From a checkpoint of a small image diffusion model.
Model: 7.31M parameters, 32-pixel images, arch unet, norm groupnorm, activation leaky_relu, widths [48, 96, 192, 192].
Data: trained on photos of plants, animals and fungi (iNaturalist), 155796 training examples, 7.7 epochs.
Rows from block 9 of a small image diffusion model, named by matrix and row number. Rows with one number belong to one channel. Each number is 500 + 25 x the weight over its row's rms, rounded and kept within 0 to 999. All counts start at 0. Numbers have three digits each.
Before each channel's rows are labels from the 100 images, of 14976 (inputs lightly noised), where the channel reaches its highest value: "peak at" is the part of the image that holds the peak; "colour at peak" is the nearest of a few named colours to the mean colour under the peak. Only what is clearly more common there than usual is listed. The data: photos of plants, animals and fungi (iNaturalist). In brackets: how many of the 100.
# convs0: first 3x3 conv (model.mid.2.convs.0.weight, 192x192x3x3, each kernel summed), inputs 96-191
# convs1: second 3x3 conv (model.mid.2.convs.1.weight, 192x192x3x3, transposed, each kernel summed), outputs 96-191

peak at: centre (100)
colour at peak: brown (53)
convs0.52:496508512503569513472485498569497489491498523511491520488496505512494488512516506511507512527549517488564505510499470478481487504538472467470519484508513517484485508487486472539511505497524496527529507485501461489474468500461449488512503487469482459486413460462501453504495509452495512453
convs1.52:498504496546505519572551515517517500514515485497520535508525497488526547513549544493538504516505510535508531521522541523503519520486536533502496544500532502556492513523526539491510534477507507496498504521495520507548545525553568550516513519529544506525555488514528531549514512558547503542

peak at: centre (100)
colour at peak: brown (52)
convs0.81:494511547564533487579510508495492526501496494501503470504518485507513514505498504507495549534495490509486516512487541506470495494509492531504486537480495498546506514513494527531486484532509490489496485484502530493498548498554566526503524540509519545547645500511523521571513548551496538547
convs1.81:520501522510522498460505495500511508533514469496510520529511525509509506505529488531513506502521502534472535520490495500522507496537504514538465519519506521515497508533537516477530518502491516523529513494518448522508559496511481519518518502529521529500374538538521535440555525462509486500

peak at: top centre (69)
colour at peak: white (48)
convs0.24:459473530493547447522466477518482486505486513505509522469469502516484472527486477474531504482480514518532512500530499453490472514523491466477501481510509488471475501501514452508511480486524493514482491468472517485479490510499488532512507510502440497526453495487494529477481500486537546498
convs1.24:520513512533503512519522489490528514504548463505479499540550538479510533462527507530509504481483523502470544510486514532496504505535481555528487501499493506534488518505525510513466467543488512492510500505512437533512551505534523481490501502536547505502502539530505540498541500508490472524

peak at: bottom left (99)
colour at peak: pink (29)
convs0.176:491489482466478516491522453474518506486478490500515509496483493569477488518468455496516476465483453488481512536483483459497487463492524476502477507505480513481509506497452465501499481422500447514482489480494431493486502520503486472480497515506449488465426499482475492563504472492471456479
convs1.176:521513500491465531463500489507512482535505496526495509539540505486531519500518518514502457479482541539469527513488492549479494549542490495502480518500519515509494557530520524498526503509471474512505501559501435533502539522550480506489479494513595470479480503503466488442525473515513435515

peak at: bottom centre (60)
colour at peak: brown (49)
convs0.63:461495533502538496426508485503504504513465516511486485454498527544469487469508492498527471505510473459548522510488469448494479519547499506480489519483482477491508534503492467501524478454530511539533506471489421477494503527499484493526539540455486503491442460487516502458493538475513547475
convs1.63:509517526516491514521516496557467530499512495533491518495512456513517513580521516484549505545517495525556473515486508484515496476492548493512533486522523506512539502532495536532516526457532489502524502513490549478523526516516515508549526529506507544489494508510542513523510519521513533496

peak at: middle left (49); top centre (37)
colour at peak: white (26)
convs0.47:442491528518538434517472501479475494511452483487502545472463485489462467527486482481504522500485506506530508514510506459520498540483541496495483499501497499520468495509491509502504489458503496507470511476464544468491505492494484504511538512497468508505453467480483526478479514479525553480
convs1.47:532508495494480553481517471496532512511526495516460489525568504509524530481542511508506472477474520504467533498482501518486490516529499524515508490508500496509494527515507539516487485521495494490517503520518425561518550521540495497500488513526572496476460550517501522458533488495505444517

peak at: centre (73)
colour at peak: cyan (27)
convs0.73:494509551519540512512505484541512516517488482480516499523523551520501490548516519533515553508520547498545477497537507480520485482517523495520523494499480507512524507528530485526509477486508499507543562516505539523494545485473565454478546518517496532543521503510514517544544517516515528515
convs1.73:517516481483483541485505473472529483513510505504483506523532503481538521480513538490497466464462537517452536501506501535486487548524486513470489502496503510491474547519509523505508489523469495481485497543506431551525526517554487507475463510533591456484506526491493489469524461517501420531

peak at: top centre (77)
colour at peak: white (31)
convs0.46:476475526494531462501517493500511517506463494515517509441461509522478467499485484493486486508494473552520516557483483443509482543510515458519504498493506503492505508489482466481525470488517482525523493457484517460457504520521498471484529517500439519518429463517461516480467492479511525474
convs1.46:546506522497493506504525480516518514504519490521458518536574513492521539492541494502530482481478509504499526503457514557496498486529502543533508482528511513507504525519520536528487513531497490490525486532512465517510560528548500527500486503514550502476501558510507515487513484536490458521

peak at: top left (44); bottom right (35)
colour at peak: white (28)
convs0.169:501489464464484506442510455461498499472486512501472503459524478503476494487496484489524449455491478514484529510479482463505509486488510495520460480528476513514479488484454488480499487451488500500506481511510396505485496531476508487493477490470479491487445522536487487524492467481470439519
convs1.169:506501482490531492476519486502507476524483503460508522529511530480521508482547504505486501492523535502480483503526482527503490568504476461473466519472480459499444502505519506472536511514472510500505517506473475530554479453520509511491463490508539468530493496505477480496482456521500454514

peak at: bottom centre (100)
colour at peak: brown (63)
convs0.96:436499530511529481499500500487451492481474512486486518504510462508496461494473464445509510507495473488501510506495477453497507483482504485476498506520450455503475467521497510485500463469528496467487445486477503468509493443522511501521481539477423502485494486479520502506447491504501527478
convs1.96:499524481487470516441520493515509497544485517538529541492502479489517549555527512501479490535506513535495520521499508499490506530531511500485509537493511511496537557520501528501549514433490484518507486522491516484513499523538487535534524497512566487479475476510461496489541494546520500515

peak at: middle left (77)
colour at peak: cyan (36)
convs0.170:458479534521559434486490494519481526476466479477491501495476511460477493522509483497484544518504454505538486500490484467507507484471494486511534482526513499509512478480465483497471488493516506495501476448484554451459491454475506502494530489481428524511474463484489519540478539489510567510
convs1.170:520511477478470568466506478475527483510513513510485498511534500509531518478513534495497453468477543521458527506503504521485494543516497505474484502494503504494473530521508531504502498508472483496504508542527419567517536534544476497489472513524592461473458530497501500438523481495506426513