Rows from block 2 of a small image diffusion model, named by matrix and row number. Rows with one number belong to one channel. Each number is 200 + 30 x the weight over its row's rms, rounded and kept within 0 to 999. All counts start at 0. After the name is the row's rms in percent of the matrix's.
Before each channel's rows are labels from the 100 images, of 14976 (inputs lightly noised), where the channel reaches its highest value: "top examples" is what is common among them; "patch colour" is the nearest of a few named colours to the mean colour under the peak. Only what is clearly more common there than usual is listed. The data: photos of plants, animals and fungi (iNaturalist). In brackets: how many of the 100.
# convs0: first 3x3 conv (model.enc.1.0.convs.0.weight, 96x96x3x3, each kernel summed), inputs 0-95
# convs1: second 3x3 conv (model.enc.1.0.convs.1.weight, 96x96x3x3, transposed, each kernel summed), outputs 0-95

top examples: phylum Chordata (93); class Aves (91)
patch colour: black (87)
convs0.19,070,241,219,203,264,220,230,214,238,238,252,197,203,223,228,171,211,216,238,186,180,201,181,189,235,184,188,209,194,192,213,203,161,242,247,176,181,134,170,174,249,195,213,172,196,222,227,176,169,184,207,185,151,214,214,190,216,213,194,201,208,217,200,227,214,202,238,225,231,209,234,245,206,203,164,240,153,232,197,178,141,112,140,150,219,214,229,223,210,196,199,106,182,210,193,198,169
convs1.19,076,183,213,206,150,210,163,161,183,183,215,239,261,164,192,242,166,158,142,209,229,207,221,212,185,107,174,246,180,241,240,188,208,184,206,239,191,234,180,234,176,200,201,218,228,141,175,225,198,170,220,227,186,141,195,168,210,188,182,217,231,223,188,206,223,235,218,155,215,211,141,236,183,220,210,127,223,162,183,154,211,200,236,233,178,212,206,198,236,187,231,173,215,226,185,196,220

top examples: order Charadriiformes (28)
patch colour: white (81)
convs0.39,113,215,217,222,218,124,224,218,183,203,183,214,183,199,172,220,212,199,187,172,216,197,212,221,170,223,215,202,145,200,205,209,193,193,185,205,224,211,244,213,154,145,161,198,210,229,239,218,222,235,257,240,257,204,216,221,207,209,164,251,245,188,202,190,199,179,196,197,200,207,172,200,206,232,216,226,241,220,159,219,243,257,208,266,203,254,195,206,266,270,270,214,252,205,251,213,216
convs1.39,075,181,226,167,175,238,209,188,158,231,204,227,216,187,202,216,137,190,181,153,195,209,178,187,201,221,184,193,185,190,160,205,203,189,172,198,168,192,152,117,245,201,161,144,156,243,191,177,209,223,199,174,259,205,217,195,193,239,199,203,199,164,222,299,196,181,165,171,221,215,212,197,173,207,202,273,149,189,171,178,179,207,177,213,138,174,188,165,223,231,189,164,229,155,205,191,172

top examples: phylum Arthropoda (69); class Insecta (67); order Lepidoptera (45)
patch colour: pink (55)
convs0.94,117,205,204,300,237,214,212,225,193,212,198,178,195,227,171,212,233,184,191,200,169,222,192,275,166,212,237,206,159,187,212,219,181,222,201,279,200,156,321,198,187,171,210,209,193,217,224,195,132,218,199,178,239,201,222,216,188,231,218,205,177,218,210,203,219,166,202,172,194,185,164,188,231,209,213,210,211,211,208,257,203,212,209,195,173,225,216,213,207,190,208,208,246,225,204,125,247
convs1.94,133,208,171,235,199,180,215,189,175,168,163,204,167,202,189,191,224,216,186,207,178,237,172,248,191,231,235,219,143,212,239,205,143,181,162,199,204,154,230,197,175,131,197,199,180,185,210,221,217,209,159,152,218,217,202,226,136,204,155,143,198,207,238,84,169,220,176,208,174,221,169,150,208,218,194,190,165,186,175,175,192,201,171,187,189,249,207,239,186,202,206,181,188,146,168,164,199

top examples: phylum Arthropoda (61); class Insecta (59)
patch colour: black (38); red (26)
convs0.69,127,137,189,237,196,172,217,193,229,124,181,143,238,196,213,170,218,172,228,207,183,184,211,202,210,187,163,224,147,202,222,215,186,208,215,209,182,169,218,220,209,177,155,133,189,240,228,216,129,200,196,152,126,216,239,202,213,194,186,199,197,220,138,226,176,229,201,215,221,205,195,223,175,214,221,207,203,233,186,218,165,136,140,161,200,231,200,235,215,188,216,143,217,204,206,163,152
convs1.69,100,205,216,241,188,244,196,199,161,280,258,220,250,193,190,220,160,200,202,252,243,219,205,193,210,161,178,220,183,216,212,189,215,198,208,241,187,221,169,266,220,218,204,220,227,225,192,257,168,178,210,209,257,182,232,150,201,206,156,210,211,198,207,156,254,246,218,209,205,202,189,202,163,212,210,217,178,172,224,195,232,193,278,196,244,241,172,225,222,193,220,252,189,252,189,154,229

top examples: phylum Chordata (95); class Aves (94); order Charadriiformes (36); family: Laridae (28)
patch colour: pink (39); white (31)
convs0.27,072,211,204,232,236,184,202,247,192,220,171,172,178,182,119,195,230,210,131,208,239,249,210,214,140,208,220,192,174,203,212,194,200,182,139,230,207,219,225,200,169,176,216,233,199,186,238,211,258,204,166,200,220,189,162,185,196,152,176,172,179,230,178,182,180,205,171,228,165,205,137,157,228,165,206,190,197,173,180,179,241,240,231,222,218,207,104,160,190,188,190,201,185,135,191,204,209
convs1.27,124,187,234,209,173,121,192,214,238,176,181,192,221,218,222,204,203,198,184,187,219,162,170,175,202,216,173,238,202,173,210,282,283,234,243,163,202,205,226,156,158,164,159,180,171,184,241,178,206,186,178,199,139,209,246,209,232,215,202,160,192,204,193,247,204,241,200,175,217,229,236,231,185,159,161,169,200,254,199,211,156,205,176,197,232,193,185,214,166,205,155,208,187,238,188,201,138

top examples: phylum Tracheophyta (31); kingdom Plantae (31)
patch colour: cyan (44)
convs0.88,156,184,188,212,199,277,192,193,201,216,232,157,218,190,192,157,206,170,215,208,134,209,182,199,208,202,211,181,184,205,175,180,169,193,231,251,187,151,215,200,275,254,284,199,208,214,169,162,149,222,212,178,194,188,198,257,156,191,288,220,189,176,180,203,187,196,198,186,197,157,193,201,191,249,209,205,218,215,286,219,175,181,206,169,197,195,218,220,216,198,211,212,168,219,215,141,234
convs1.88,067,240,225,208,231,186,190,215,197,212,232,196,238,217,204,266,191,200,232,135,232,221,159,218,210,173,181,215,183,221,161,215,186,203,167,214,189,192,171,187,265,217,266,212,234,215,243,214,215,229,224,230,243,219,217,176,169,175,205,244,274,211,201,201,215,227,165,178,218,237,166,233,207,206,256,231,220,193,160,170,247,226,263,257,206,171,180,215,207,180,235,194,156,169,167,224,169

top examples: phylum Arthropoda (88); class Insecta (86); order Lepidoptera (41)
patch colour: pink (55); purple (34)
convs0.54,147,195,179,227,237,187,175,155,163,171,181,189,173,209,199,183,222,168,198,202,147,179,203,208,206,200,202,183,105,178,177,173,188,215,210,239,192,115,240,197,219,141,225,149,200,189,169,184,121,223,174,140,175,174,184,229,154,160,194,184,186,220,152,179,190,169,183,195,202,189,186,228,160,186,212,184,244,193,231,223,168,188,132,177,193,225,175,198,207,184,214,180,225,192,192,139,200
convs1.54,129,188,219,270,217,242,228,168,164,232,210,238,180,243,196,220,178,213,214,193,249,183,194,204,228,166,149,223,161,204,179,228,212,170,160,297,180,208,180,194,221,209,231,176,206,242,213,239,201,215,207,168,208,264,227,189,183,228,164,211,217,194,193,208,279,241,195,202,218,233,217,203,168,210,220,223,206,199,239,199,248,219,211,233,197,237,148,233,225,202,231,211,201,198,204,158,275

top examples: order Lepidoptera (35)
patch colour: white (66); pink (31)
convs0.91,075,172,173,262,217,260,172,191,239,241,187,157,198,181,152,195,130,152,165,218,199,169,213,213,156,221,225,179,120,188,177,175,203,157,175,258,217,182,226,210,207,224,267,168,202,214,209,195,152,217,154,212,218,166,194,186,178,161,156,159,206,231,197,229,215,204,186,213,166,188,156,154,211,191,218,173,231,187,235,250,230,224,216,229,171,222,208,205,182,182,182,190,205,232,178,179,220
convs1.91,144,224,218,191,220,261,220,201,215,209,230,216,171,239,244,212,213,226,226,196,145,213,177,215,215,199,238,192,195,209,228,195,157,232,188,177,155,127,208,159,236,191,226,204,203,183,231,155,219,174,177,127,207,236,233,211,208,213,229,177,131,208,226,130,211,209,253,198,238,201,233,261,204,210,207,252,217,237,214,173,186,194,166,165,173,174,196,186,187,135,197,181,196,153,161,185,199

top examples: order Lepidoptera (36)
patch colour: yellow (56); orange (38)
convs0.29,125,172,221,260,196,154,215,228,201,177,162,232,207,187,191,186,223,197,180,148,247,195,190,219,172,190,186,226,133,182,232,215,263,163,172,208,212,265,236,206,142,147,151,213,193,209,215,255,238,187,180,251,199,223,223,165,232,203,151,174,251,208,175,186,188,186,196,192,209,233,189,201,200,191,190,193,214,224,145,233,251,219,210,250,231,267,194,210,184,216,186,203,227,200,176,230,165
convs1.29,052,230,218,214,207,277,223,171,175,231,222,243,212,204,191,191,178,172,216,187,145,172,181,152,182,175,163,178,184,191,210,197,142,200,169,225,190,158,155,165,249,240,234,191,233,210,207,140,205,202,204,148,209,185,186,185,173,176,218,211,161,182,168,198,134,221,195,170,174,171,191,180,168,234,225,214,218,207,244,151,191,196,238,260,185,132,169,162,222,196,221,214,197,139,224,192,218

top examples: phylum Chordata (92); class Aves (91); order Charadriiformes (41); family: Laridae (31)
patch colour: white (83)
convs0.42,095,181,231,174,200,162,213,194,216,159,151,213,244,193,228,218,208,207,192,268,232,234,249,208,207,217,208,201,190,236,201,194,175,205,197,210,218,164,184,241,189,178,205,216,247,191,209,229,169,228,207,186,223,178,162,230,181,238,210,207,186,210,207,260,198,292,177,269,224,225,216,228,173,215,212,180,204,179,208,159,183,170,224,179,191,136,205,198,216,211,231,237,164,201,233,89,227
convs1.42,117,166,196,218,144,170,231,236,218,217,195,185,222,208,179,207,215,224,221,156,226,203,168,212,241,207,187,212,217,183,147,225,221,210,198,209,204,190,241,114,231,218,210,133,129,228,157,207,159,226,199,163,184,212,220,195,157,189,199,244,220,216,193,201,220,184,164,115,199,248,226,153,215,128,220,203,173,200,216,197,169,163,203,210,231,187,148,181,195,184,203,233,195,190,218,153,170

top examples: order Lepidoptera (32)
patch colour: yellow (58); orange (27)
convs0.25,168,199,215,239,205,173,209,240,193,222,176,217,196,184,163,187,226,212,172,175,241,248,190,228,154,208,230,221,167,162,225,225,253,175,170,248,212,254,242,198,158,160,203,294,169,208,214,216,256,211,180,253,239,216,216,188,222,219,173,181,210,222,206,181,215,183,189,202,187,221,163,169,239,164,198,200,190,209,171,250,260,235,265,229,216,231,184,212,166,205,159,250,195,203,190,220,223
convs1.25,099,200,182,191,200,148,168,217,243,172,174,167,181,169,189,163,209,203,169,190,140,169,177,170,190,241,224,134,224,218,198,153,202,232,222,147,202,157,225,142,179,186,192,196,181,146,208,141,212,199,198,193,169,194,151,266,210,237,255,160,158,182,220,228,171,168,207,216,166,159,237,176,207,215,165,192,194,221,189,221,140,192,156,171,212,182,216,178,173,197,165,183,199,175,177,186,157

top examples: phylum Chordata (96); class Aves (93)
patch colour: grey (73)
convs0.44,061,174,200,228,222,182,197,186,211,188,168,229,189,160,191,191,230,208,174,232,217,221,181,207,179,183,233,179,228,159,196,193,219,169,185,264,175,212,175,161,175,205,218,213,268,159,194,191,221,217,147,229,239,174,132,239,170,182,228,143,131,191,182,233,182,212,170,267,213,221,191,198,179,190,164,165,184,153,201,222,213,255,212,175,144,226,204,196,142,149,164,225,216,203,182,234,230
convs1.44,107,154,218,217,148,183,219,252,248,238,175,199,254,216,176,218,221,253,213,165,205,183,181,205,224,241,172,204,220,206,120,242,227,186,160,176,203,205,224,190,209,188,206,121,141,219,193,207,209,213,209,176,149,241,230,198,192,211,140,230,232,185,167,198,187,225,172,136,213,204,192,183,157,180,224,224,194,205,191,221,147,187,191,183,212,157,149,188,178,203,203,227,162,165,202,196,147

top examples: class Aves (95); phylum Chordata (95)
patch colour: grey (72)
convs0.72,100,142,159,191,172,214,171,172,130,195,206,156,155,234,174,159,199,206,219,177,213,241,165,209,183,167,198,175,212,170,193,193,209,238,226,220,184,210,203,155,238,217,219,220,156,189,169,185,194,163,145,192,205,234,232,174,206,228,232,152,174,201,196,161,176,132,213,172,174,177,180,171,212,154,188,215,174,209,221,185,183,173,201,189,232,229,240,262,143,173,147,231,183,251,158,226,222
convs1.72,097,218,179,171,159,211,195,169,213,204,220,199,199,213,202,176,202,148,184,253,256,183,237,225,195,194,181,210,188,222,224,215,223,225,270,176,253,202,201,209,185,187,196,264,242,196,267,211,181,203,233,206,194,222,212,230,233,169,219,149,185,217,203,251,187,224,253,247,208,245,219,209,165,238,180,151,183,199,225,243,220,196,212,249,200,209,206,194,172,168,103,209,182,146,197,168,174

top examples: order Charadriiformes (28)
patch colour: white (89)
convs0.45,096,191,214,213,205,129,226,215,174,193,202,215,177,206,179,223,209,202,197,189,201,196,219,222,188,222,214,202,154,205,197,203,191,178,190,187,222,197,239,216,153,143,142,172,215,221,221,214,211,236,267,231,248,194,199,234,192,185,172,263,239,181,210,191,197,173,203,187,211,208,201,214,204,241,225,204,234,206,156,221,232,257,199,265,195,238,201,195,281,271,282,205,250,206,260,209,210
convs1.45,073,211,219,182,195,234,212,180,159,237,203,212,183,161,180,204,137,186,179,158,196,199,163,212,207,201,201,202,175,182,169,204,194,181,183,208,172,186,133,133,232,200,183,180,173,236,207,189,196,212,186,169,256,186,207,182,187,219,194,196,188,185,223,300,209,195,163,208,210,206,210,177,180,220,180,233,128,184,134,184,199,221,179,222,165,203,182,153,223,232,197,104,249,146,195,164,189

top examples: phylum Tracheophyta (29); kingdom Plantae (29)
patch colour: cyan (29)
convs0.89,155,191,192,233,206,273,192,197,193,217,220,171,215,191,191,172,219,164,210,204,149,217,176,210,201,198,228,183,177,197,185,186,173,192,225,276,182,160,233,189,264,247,284,212,198,213,180,155,159,223,207,178,220,198,209,260,166,193,301,216,174,187,188,201,190,185,197,183,194,162,182,196,202,252,208,203,221,217,288,227,183,197,209,179,198,212,220,228,214,194,208,218,204,224,212,144,250
convs1.89,063,201,229,172,209,189,179,223,207,193,215,185,220,226,207,265,180,196,234,155,232,224,180,207,221,182,189,205,177,211,142,212,182,215,179,231,197,183,139,197,270,210,239,240,217,210,255,206,232,226,228,234,200,210,208,177,168,156,182,235,251,211,194,219,221,249,157,199,228,220,175,222,221,203,218,210,184,182,135,171,269,242,250,251,196,157,177,193,221,185,212,152,156,178,158,216,154

top examples: class Aves (87); order Charadriiformes (32); family: Laridae (27)
patch colour: white (91)
convs0.40,108,152,209,203,187,163,224,196,164,165,208,215,175,217,208,212,200,203,206,234,210,200,240,216,192,233,205,192,205,212,182,185,193,188,183,185,228,225,221,209,165,173,174,164,203,186,182,214,206,248,257,245,246,174,169,249,176,186,206,254,232,183,204,201,209,179,209,200,228,207,238,240,198,246,238,162,235,169,209,209,235,238,217,252,183,232,184,165,272,264,284,245,228,202,273,232,232
convs1.40,103,193,193,208,184,128,206,186,176,191,175,184,184,216,182,260,186,242,213,124,257,198,158,211,219,214,181,209,224,178,166,221,246,236,185,216,168,196,204,117,229,207,140,126,131,247,177,191,184,228,206,193,204,191,233,202,201,234,219,223,205,239,204,261,245,166,168,141,207,235,225,178,196,168,190,245,203,202,208,170,181,220,182,200,184,222,174,182,206,229,206,207,206,218,218,186,213

top examples: class Insecta (61); phylum Arthropoda (61); order Lepidoptera (39)
patch colour: pink (32); purple (28)
convs0.87,125,177,198,248,197,261,213,205,197,203,229,159,219,202,202,160,223,169,224,218,125,200,194,224,200,204,201,198,179,204,185,185,177,191,221,260,190,132,235,188,263,232,263,153,197,221,171,173,123,219,200,150,183,186,201,242,154,166,262,207,188,164,182,213,177,204,207,190,213,169,203,217,194,227,210,201,223,221,273,222,157,163,177,168,189,220,203,208,221,190,223,187,197,208,207,131,217
convs1.87,089,214,190,268,181,169,241,179,169,194,126,239,216,170,203,203,197,215,196,137,241,215,187,259,185,165,164,212,222,224,213,213,214,171,199,298,188,228,190,207,171,187,248,204,177,189,209,233,220,198,184,212,201,218,203,172,179,193,183,178,232,230,206,194,197,239,197,190,186,255,211,187,222,129,222,151,148,160,173,159,200,186,199,201,196,225,153,160,172,183,194,128,217,216,187,203,232

top examples: class Aves (86)
patch colour: black (92)
convs0.23,087,234,228,201,262,220,232,221,217,235,240,221,194,232,227,189,208,223,238,173,197,203,182,184,221,180,194,218,171,192,225,217,153,244,248,187,184,142,161,183,230,177,209,171,184,224,234,174,178,183,199,161,158,217,219,177,219,213,185,194,193,230,210,218,225,203,241,215,239,220,238,252,217,186,166,236,159,233,196,163,136,131,130,160,208,189,206,217,205,191,193,112,184,202,191,159,169
convs1.23,087,207,194,167,158,219,179,159,201,170,168,199,211,186,185,240,208,129,183,199,233,185,217,202,182,169,212,232,201,222,225,219,212,160,202,237,239,239,165,186,164,204,219,256,232,148,202,215,218,214,229,264,180,175,192,218,203,181,169,217,223,185,170,249,173,237,185,236,224,178,169,196,174,269,183,173,248,193,203,224,279,254,257,244,202,225,236,202,251,226,229,202,214,190,221,216,223

top examples: class Aves (87); order Charadriiformes (35); family: Laridae (28)
patch colour: white (79)
convs0.46,125,178,204,228,205,176,206,196,187,210,209,244,197,221,191,232,212,204,198,202,218,206,221,230,202,231,232,184,172,202,177,182,206,154,177,214,228,226,243,219,158,163,176,176,208,175,170,223,217,237,249,252,265,168,163,229,166,161,187,246,236,176,238,210,218,195,203,208,208,215,219,222,227,232,223,168,223,169,179,222,250,266,218,265,170,246,180,164,255,261,253,219,240,187,250,232,226
convs1.46,069,199,206,219,159,221,195,195,181,232,217,223,228,207,194,269,177,191,172,154,227,189,184,212,188,195,182,210,201,188,177,221,242,215,170,227,168,191,213,129,260,244,152,128,141,253,175,200,188,230,205,184,238,169,234,188,201,235,220,235,226,217,223,256,245,176,184,125,217,246,195,187,190,196,199,258,216,189,209,170,187,222,178,222,149,210,177,173,237,247,224,205,215,202,222,186,189

top examples: phylum Arthropoda (64); class Insecta (63)
patch colour: yellow (41)
convs0.9,098,160,164,193,180,207,163,152,221,178,178,177,218,153,174,151,196,176,177,202,195,170,191,186,181,199,191,161,189,143,151,158,205,160,165,165,185,207,182,187,182,193,187,166,183,157,139,200,198,189,157,204,193,171,118,189,155,159,188,145,181,174,157,214,159,210,153,226,170,171,178,164,161,191,181,165,173,145,194,212,204,179,173,179,179,188,208,170,154,163,153,168,198,192,158,214,176
convs1.9,091,241,225,245,195,228,226,217,185,226,200,186,143,234,221,236,184,234,219,168,234,200,218,185,260,229,182,201,200,175,170,235,191,222,158,230,208,245,247,201,211,214,214,203,193,231,209,203,225,220,201,190,184,231,221,186,187,238,158,230,261,218,191,137,233,161,188,135,228,245,231,201,189,187,234,235,230,211,200,192,180,193,216,230,266,198,220,224,211,239,229,284,141,214,235,222,209

top examples: phylum Chordata (94); class Aves (92)
patch colour: black (91)
convs0.38,116,226,244,247,221,193,250,227,194,173,217,263,201,212,240,223,231,178,194,235,192,209,230,253,210,209,172,228,214,234,216,211,236,180,199,169,206,189,214,229,210,206,174,204,250,212,204,240,163,217,254,193,185,180,192,224,189,165,189,241,233,206,198,211,187,212,202,203,243,239,229,250,188,279,233,191,233,205,210,225,175,192,205,227,206,182,163,134,244,224,258,192,223,147,231,136,145
convs1.38,124,206,210,209,182,133,207,186,142,196,209,194,252,154,184,195,164,172,221,143,198,173,151,183,193,148,127,208,191,177,171,201,196,177,181,205,177,188,188,103,220,224,173,157,152,210,154,233,217,192,189,186,175,180,185,198,134,159,234,209,203,180,224,213,200,174,142,186,205,169,164,164,186,148,178,167,178,167,185,145,214,161,185,187,216,189,179,161,200,201,217,190,180,223,204,184,198

top examples: class Aves (96); phylum Chordata (96)
patch colour: black (45)
convs0.41,100,237,216,219,216,180,200,188,186,191,176,290,251,210,217,273,216,172,153,202,167,191,191,244,230,186,167,189,180,213,190,188,223,194,191,202,185,217,214,194,187,208,181,203,278,216,216,229,214,197,218,180,229,210,176,203,190,182,192,224,209,211,218,255,169,253,149,221,170,220,195,184,171,238,186,193,212,197,173,228,173,262,201,277,217,197,199,173,231,192,223,143,289,194,195,169,153
convs1.41,129,213,202,191,238,174,203,208,165,198,199,154,219,98,181,97,179,194,238,185,164,196,217,146,128,174,195,189,219,191,188,199,177,206,213,224,208,195,197,196,194,215,211,227,154,218,186,237,200,208,195,185,149,208,223,163,182,228,160,198,194,222,176,216,192,192,194,253,205,171,232,155,197,168,205,214,143,205,179,215,171,118,193,145,192,168,198,185,198,203,178,218,176,145,214,166,188

top examples: class Aves (86)
patch colour: black (83)
convs0.22,061,218,224,208,259,222,241,227,193,225,244,215,180,233,219,195,183,235,234,156,187,220,151,168,258,186,162,217,209,200,207,210,182,258,220,178,181,215,209,177,244,225,198,201,192,220,210,186,214,181,204,169,126,219,208,181,200,206,188,208,226,222,200,220,232,163,234,168,242,233,219,248,223,173,193,206,185,207,175,200,147,133,144,174,193,164,179,168,196,169,184,135,156,158,168,203,130
convs1.22,088,234,189,190,208,200,191,130,222,167,206,176,210,154,188,183,187,138,179,225,188,206,237,200,183,152,208,172,208,245,228,145,196,176,273,196,240,187,197,230,163,182,221,244,192,173,204,192,155,179,245,212,202,189,170,243,237,243,252,157,170,202,188,235,196,205,223,212,197,149,166,210,166,231,163,159,218,179,217,198,195,231,200,209,179,218,203,212,210,176,152,115,251,187,162,217,221

top examples: phylum Chordata (95); class Aves (94); order Accipitriformes (26)
patch colour: black (69)
convs0.15,062,231,216,198,253,227,221,200,210,221,228,247,226,239,217,222,220,202,228,188,173,195,171,217,257,185,165,189,207,185,189,184,151,229,220,148,166,147,156,171,235,184,194,114,178,202,204,174,176,194,221,211,149,205,186,214,190,207,209,214,216,199,206,243,218,222,215,207,224,211,232,262,200,220,152,216,149,210,201,195,141,134,140,186,194,196,210,186,239,194,220,117,213,191,193,236,163
convs1.15,096,220,166,197,129,203,196,133,191,190,179,205,227,126,162,223,195,159,190,204,210,220,227,204,158,118,214,197,218,216,236,176,192,166,237,265,217,219,202,220,180,211,226,217,188,188,176,180,190,194,226,246,201,212,198,221,219,251,206,197,200,189,210,216,176,209,211,180,201,169,149,172,135,231,171,162,227,154,199,145,235,235,224,233,241,207,250,237,231,195,204,181,242,242,192,224,226

top examples: class Insecta (78); phylum Arthropoda (78); order Lepidoptera (39)
patch colour: orange (42); red (25)
convs0.61,080,158,200,255,131,180,198,223,166,187,182,177,180,193,204,164,223,216,201,169,255,221,164,219,193,175,218,224,200,158,239,223,252,179,186,230,180,247,210,168,194,180,192,212,174,216,219,224,231,173,169,239,209,237,237,183,239,226,209,175,199,197,192,179,187,164,197,172,191,231,169,160,229,181,168,202,157,217,176,220,235,201,245,205,222,285,248,255,165,185,160,239,225,247,172,246,227
convs1.61,073,236,225,145,207,230,157,201,158,232,207,180,196,203,217,252,170,154,225,211,198,201,216,161,197,201,204,242,188,256,210,195,162,191,192,149,197,242,187,179,201,216,217,199,254,189,173,190,214,186,265,162,266,211,208,165,189,215,208,234,222,206,214,225,201,252,177,208,195,122,215,224,243,228,229,220,205,216,243,157,164,192,158,208,142,157,187,148,180,199,190,243,169,158,209,161,200

top examples: phylum Chordata (94); class Aves (93); order Accipitriformes (31)
patch colour: black (79)
convs0.14,072,229,220,184,273,259,223,209,179,244,245,233,190,229,222,212,198,229,232,195,183,218,159,177,261,174,165,201,213,189,204,204,187,263,239,169,172,183,160,163,240,231,225,203,199,212,218,178,187,173,193,171,150,214,199,183,200,224,213,189,198,230,217,228,232,206,230,209,220,215,223,243,213,154,169,229,150,210,223,164,118,156,149,175,189,176,178,181,188,170,181,141,225,172,166,192,169
convs1.14,098,249,183,193,213,176,199,146,237,174,207,187,229,124,188,192,235,111,164,195,175,198,226,198,136,160,220,193,186,228,228,170,194,151,262,210,254,192,211,209,151,185,232,246,236,155,216,202,165,210,231,233,213,170,170,236,210,216,190,192,211,194,198,218,174,220,196,232,207,174,142,202,172,249,180,161,200,187,196,204,214,223,203,221,192,227,233,221,210,198,173,145,220,140,185,217,175

top examples: order Lepidoptera (31)
patch colour: white (58)
convs0.7,075,151,180,253,185,256,200,215,247,195,223,153,244,165,145,149,186,197,176,220,180,173,211,217,174,215,179,171,232,223,163,180,208,186,185,186,204,203,214,237,195,227,175,108,215,183,169,237,171,211,219,189,174,166,158,196,159,179,176,222,227,201,185,285,203,258,195,201,208,216,209,184,219,251,216,165,227,159,207,205,208,200,182,234,186,204,155,159,226,192,221,143,184,169,200,183,165
convs1.7,092,244,198,185,237,208,221,196,158,207,203,227,139,235,219,195,198,194,242,174,193,149,163,209,208,219,210,200,148,182,173,222,175,160,158,213,163,167,169,199,204,178,220,209,229,233,172,243,175,188,134,222,236,197,209,202,177,176,201,152,210,156,222,124,238,216,160,263,219,220,190,215,199,238,173,211,147,230,193,189,216,199,240,164,213,268,177,256,209,211,179,222,152,223,208,225,223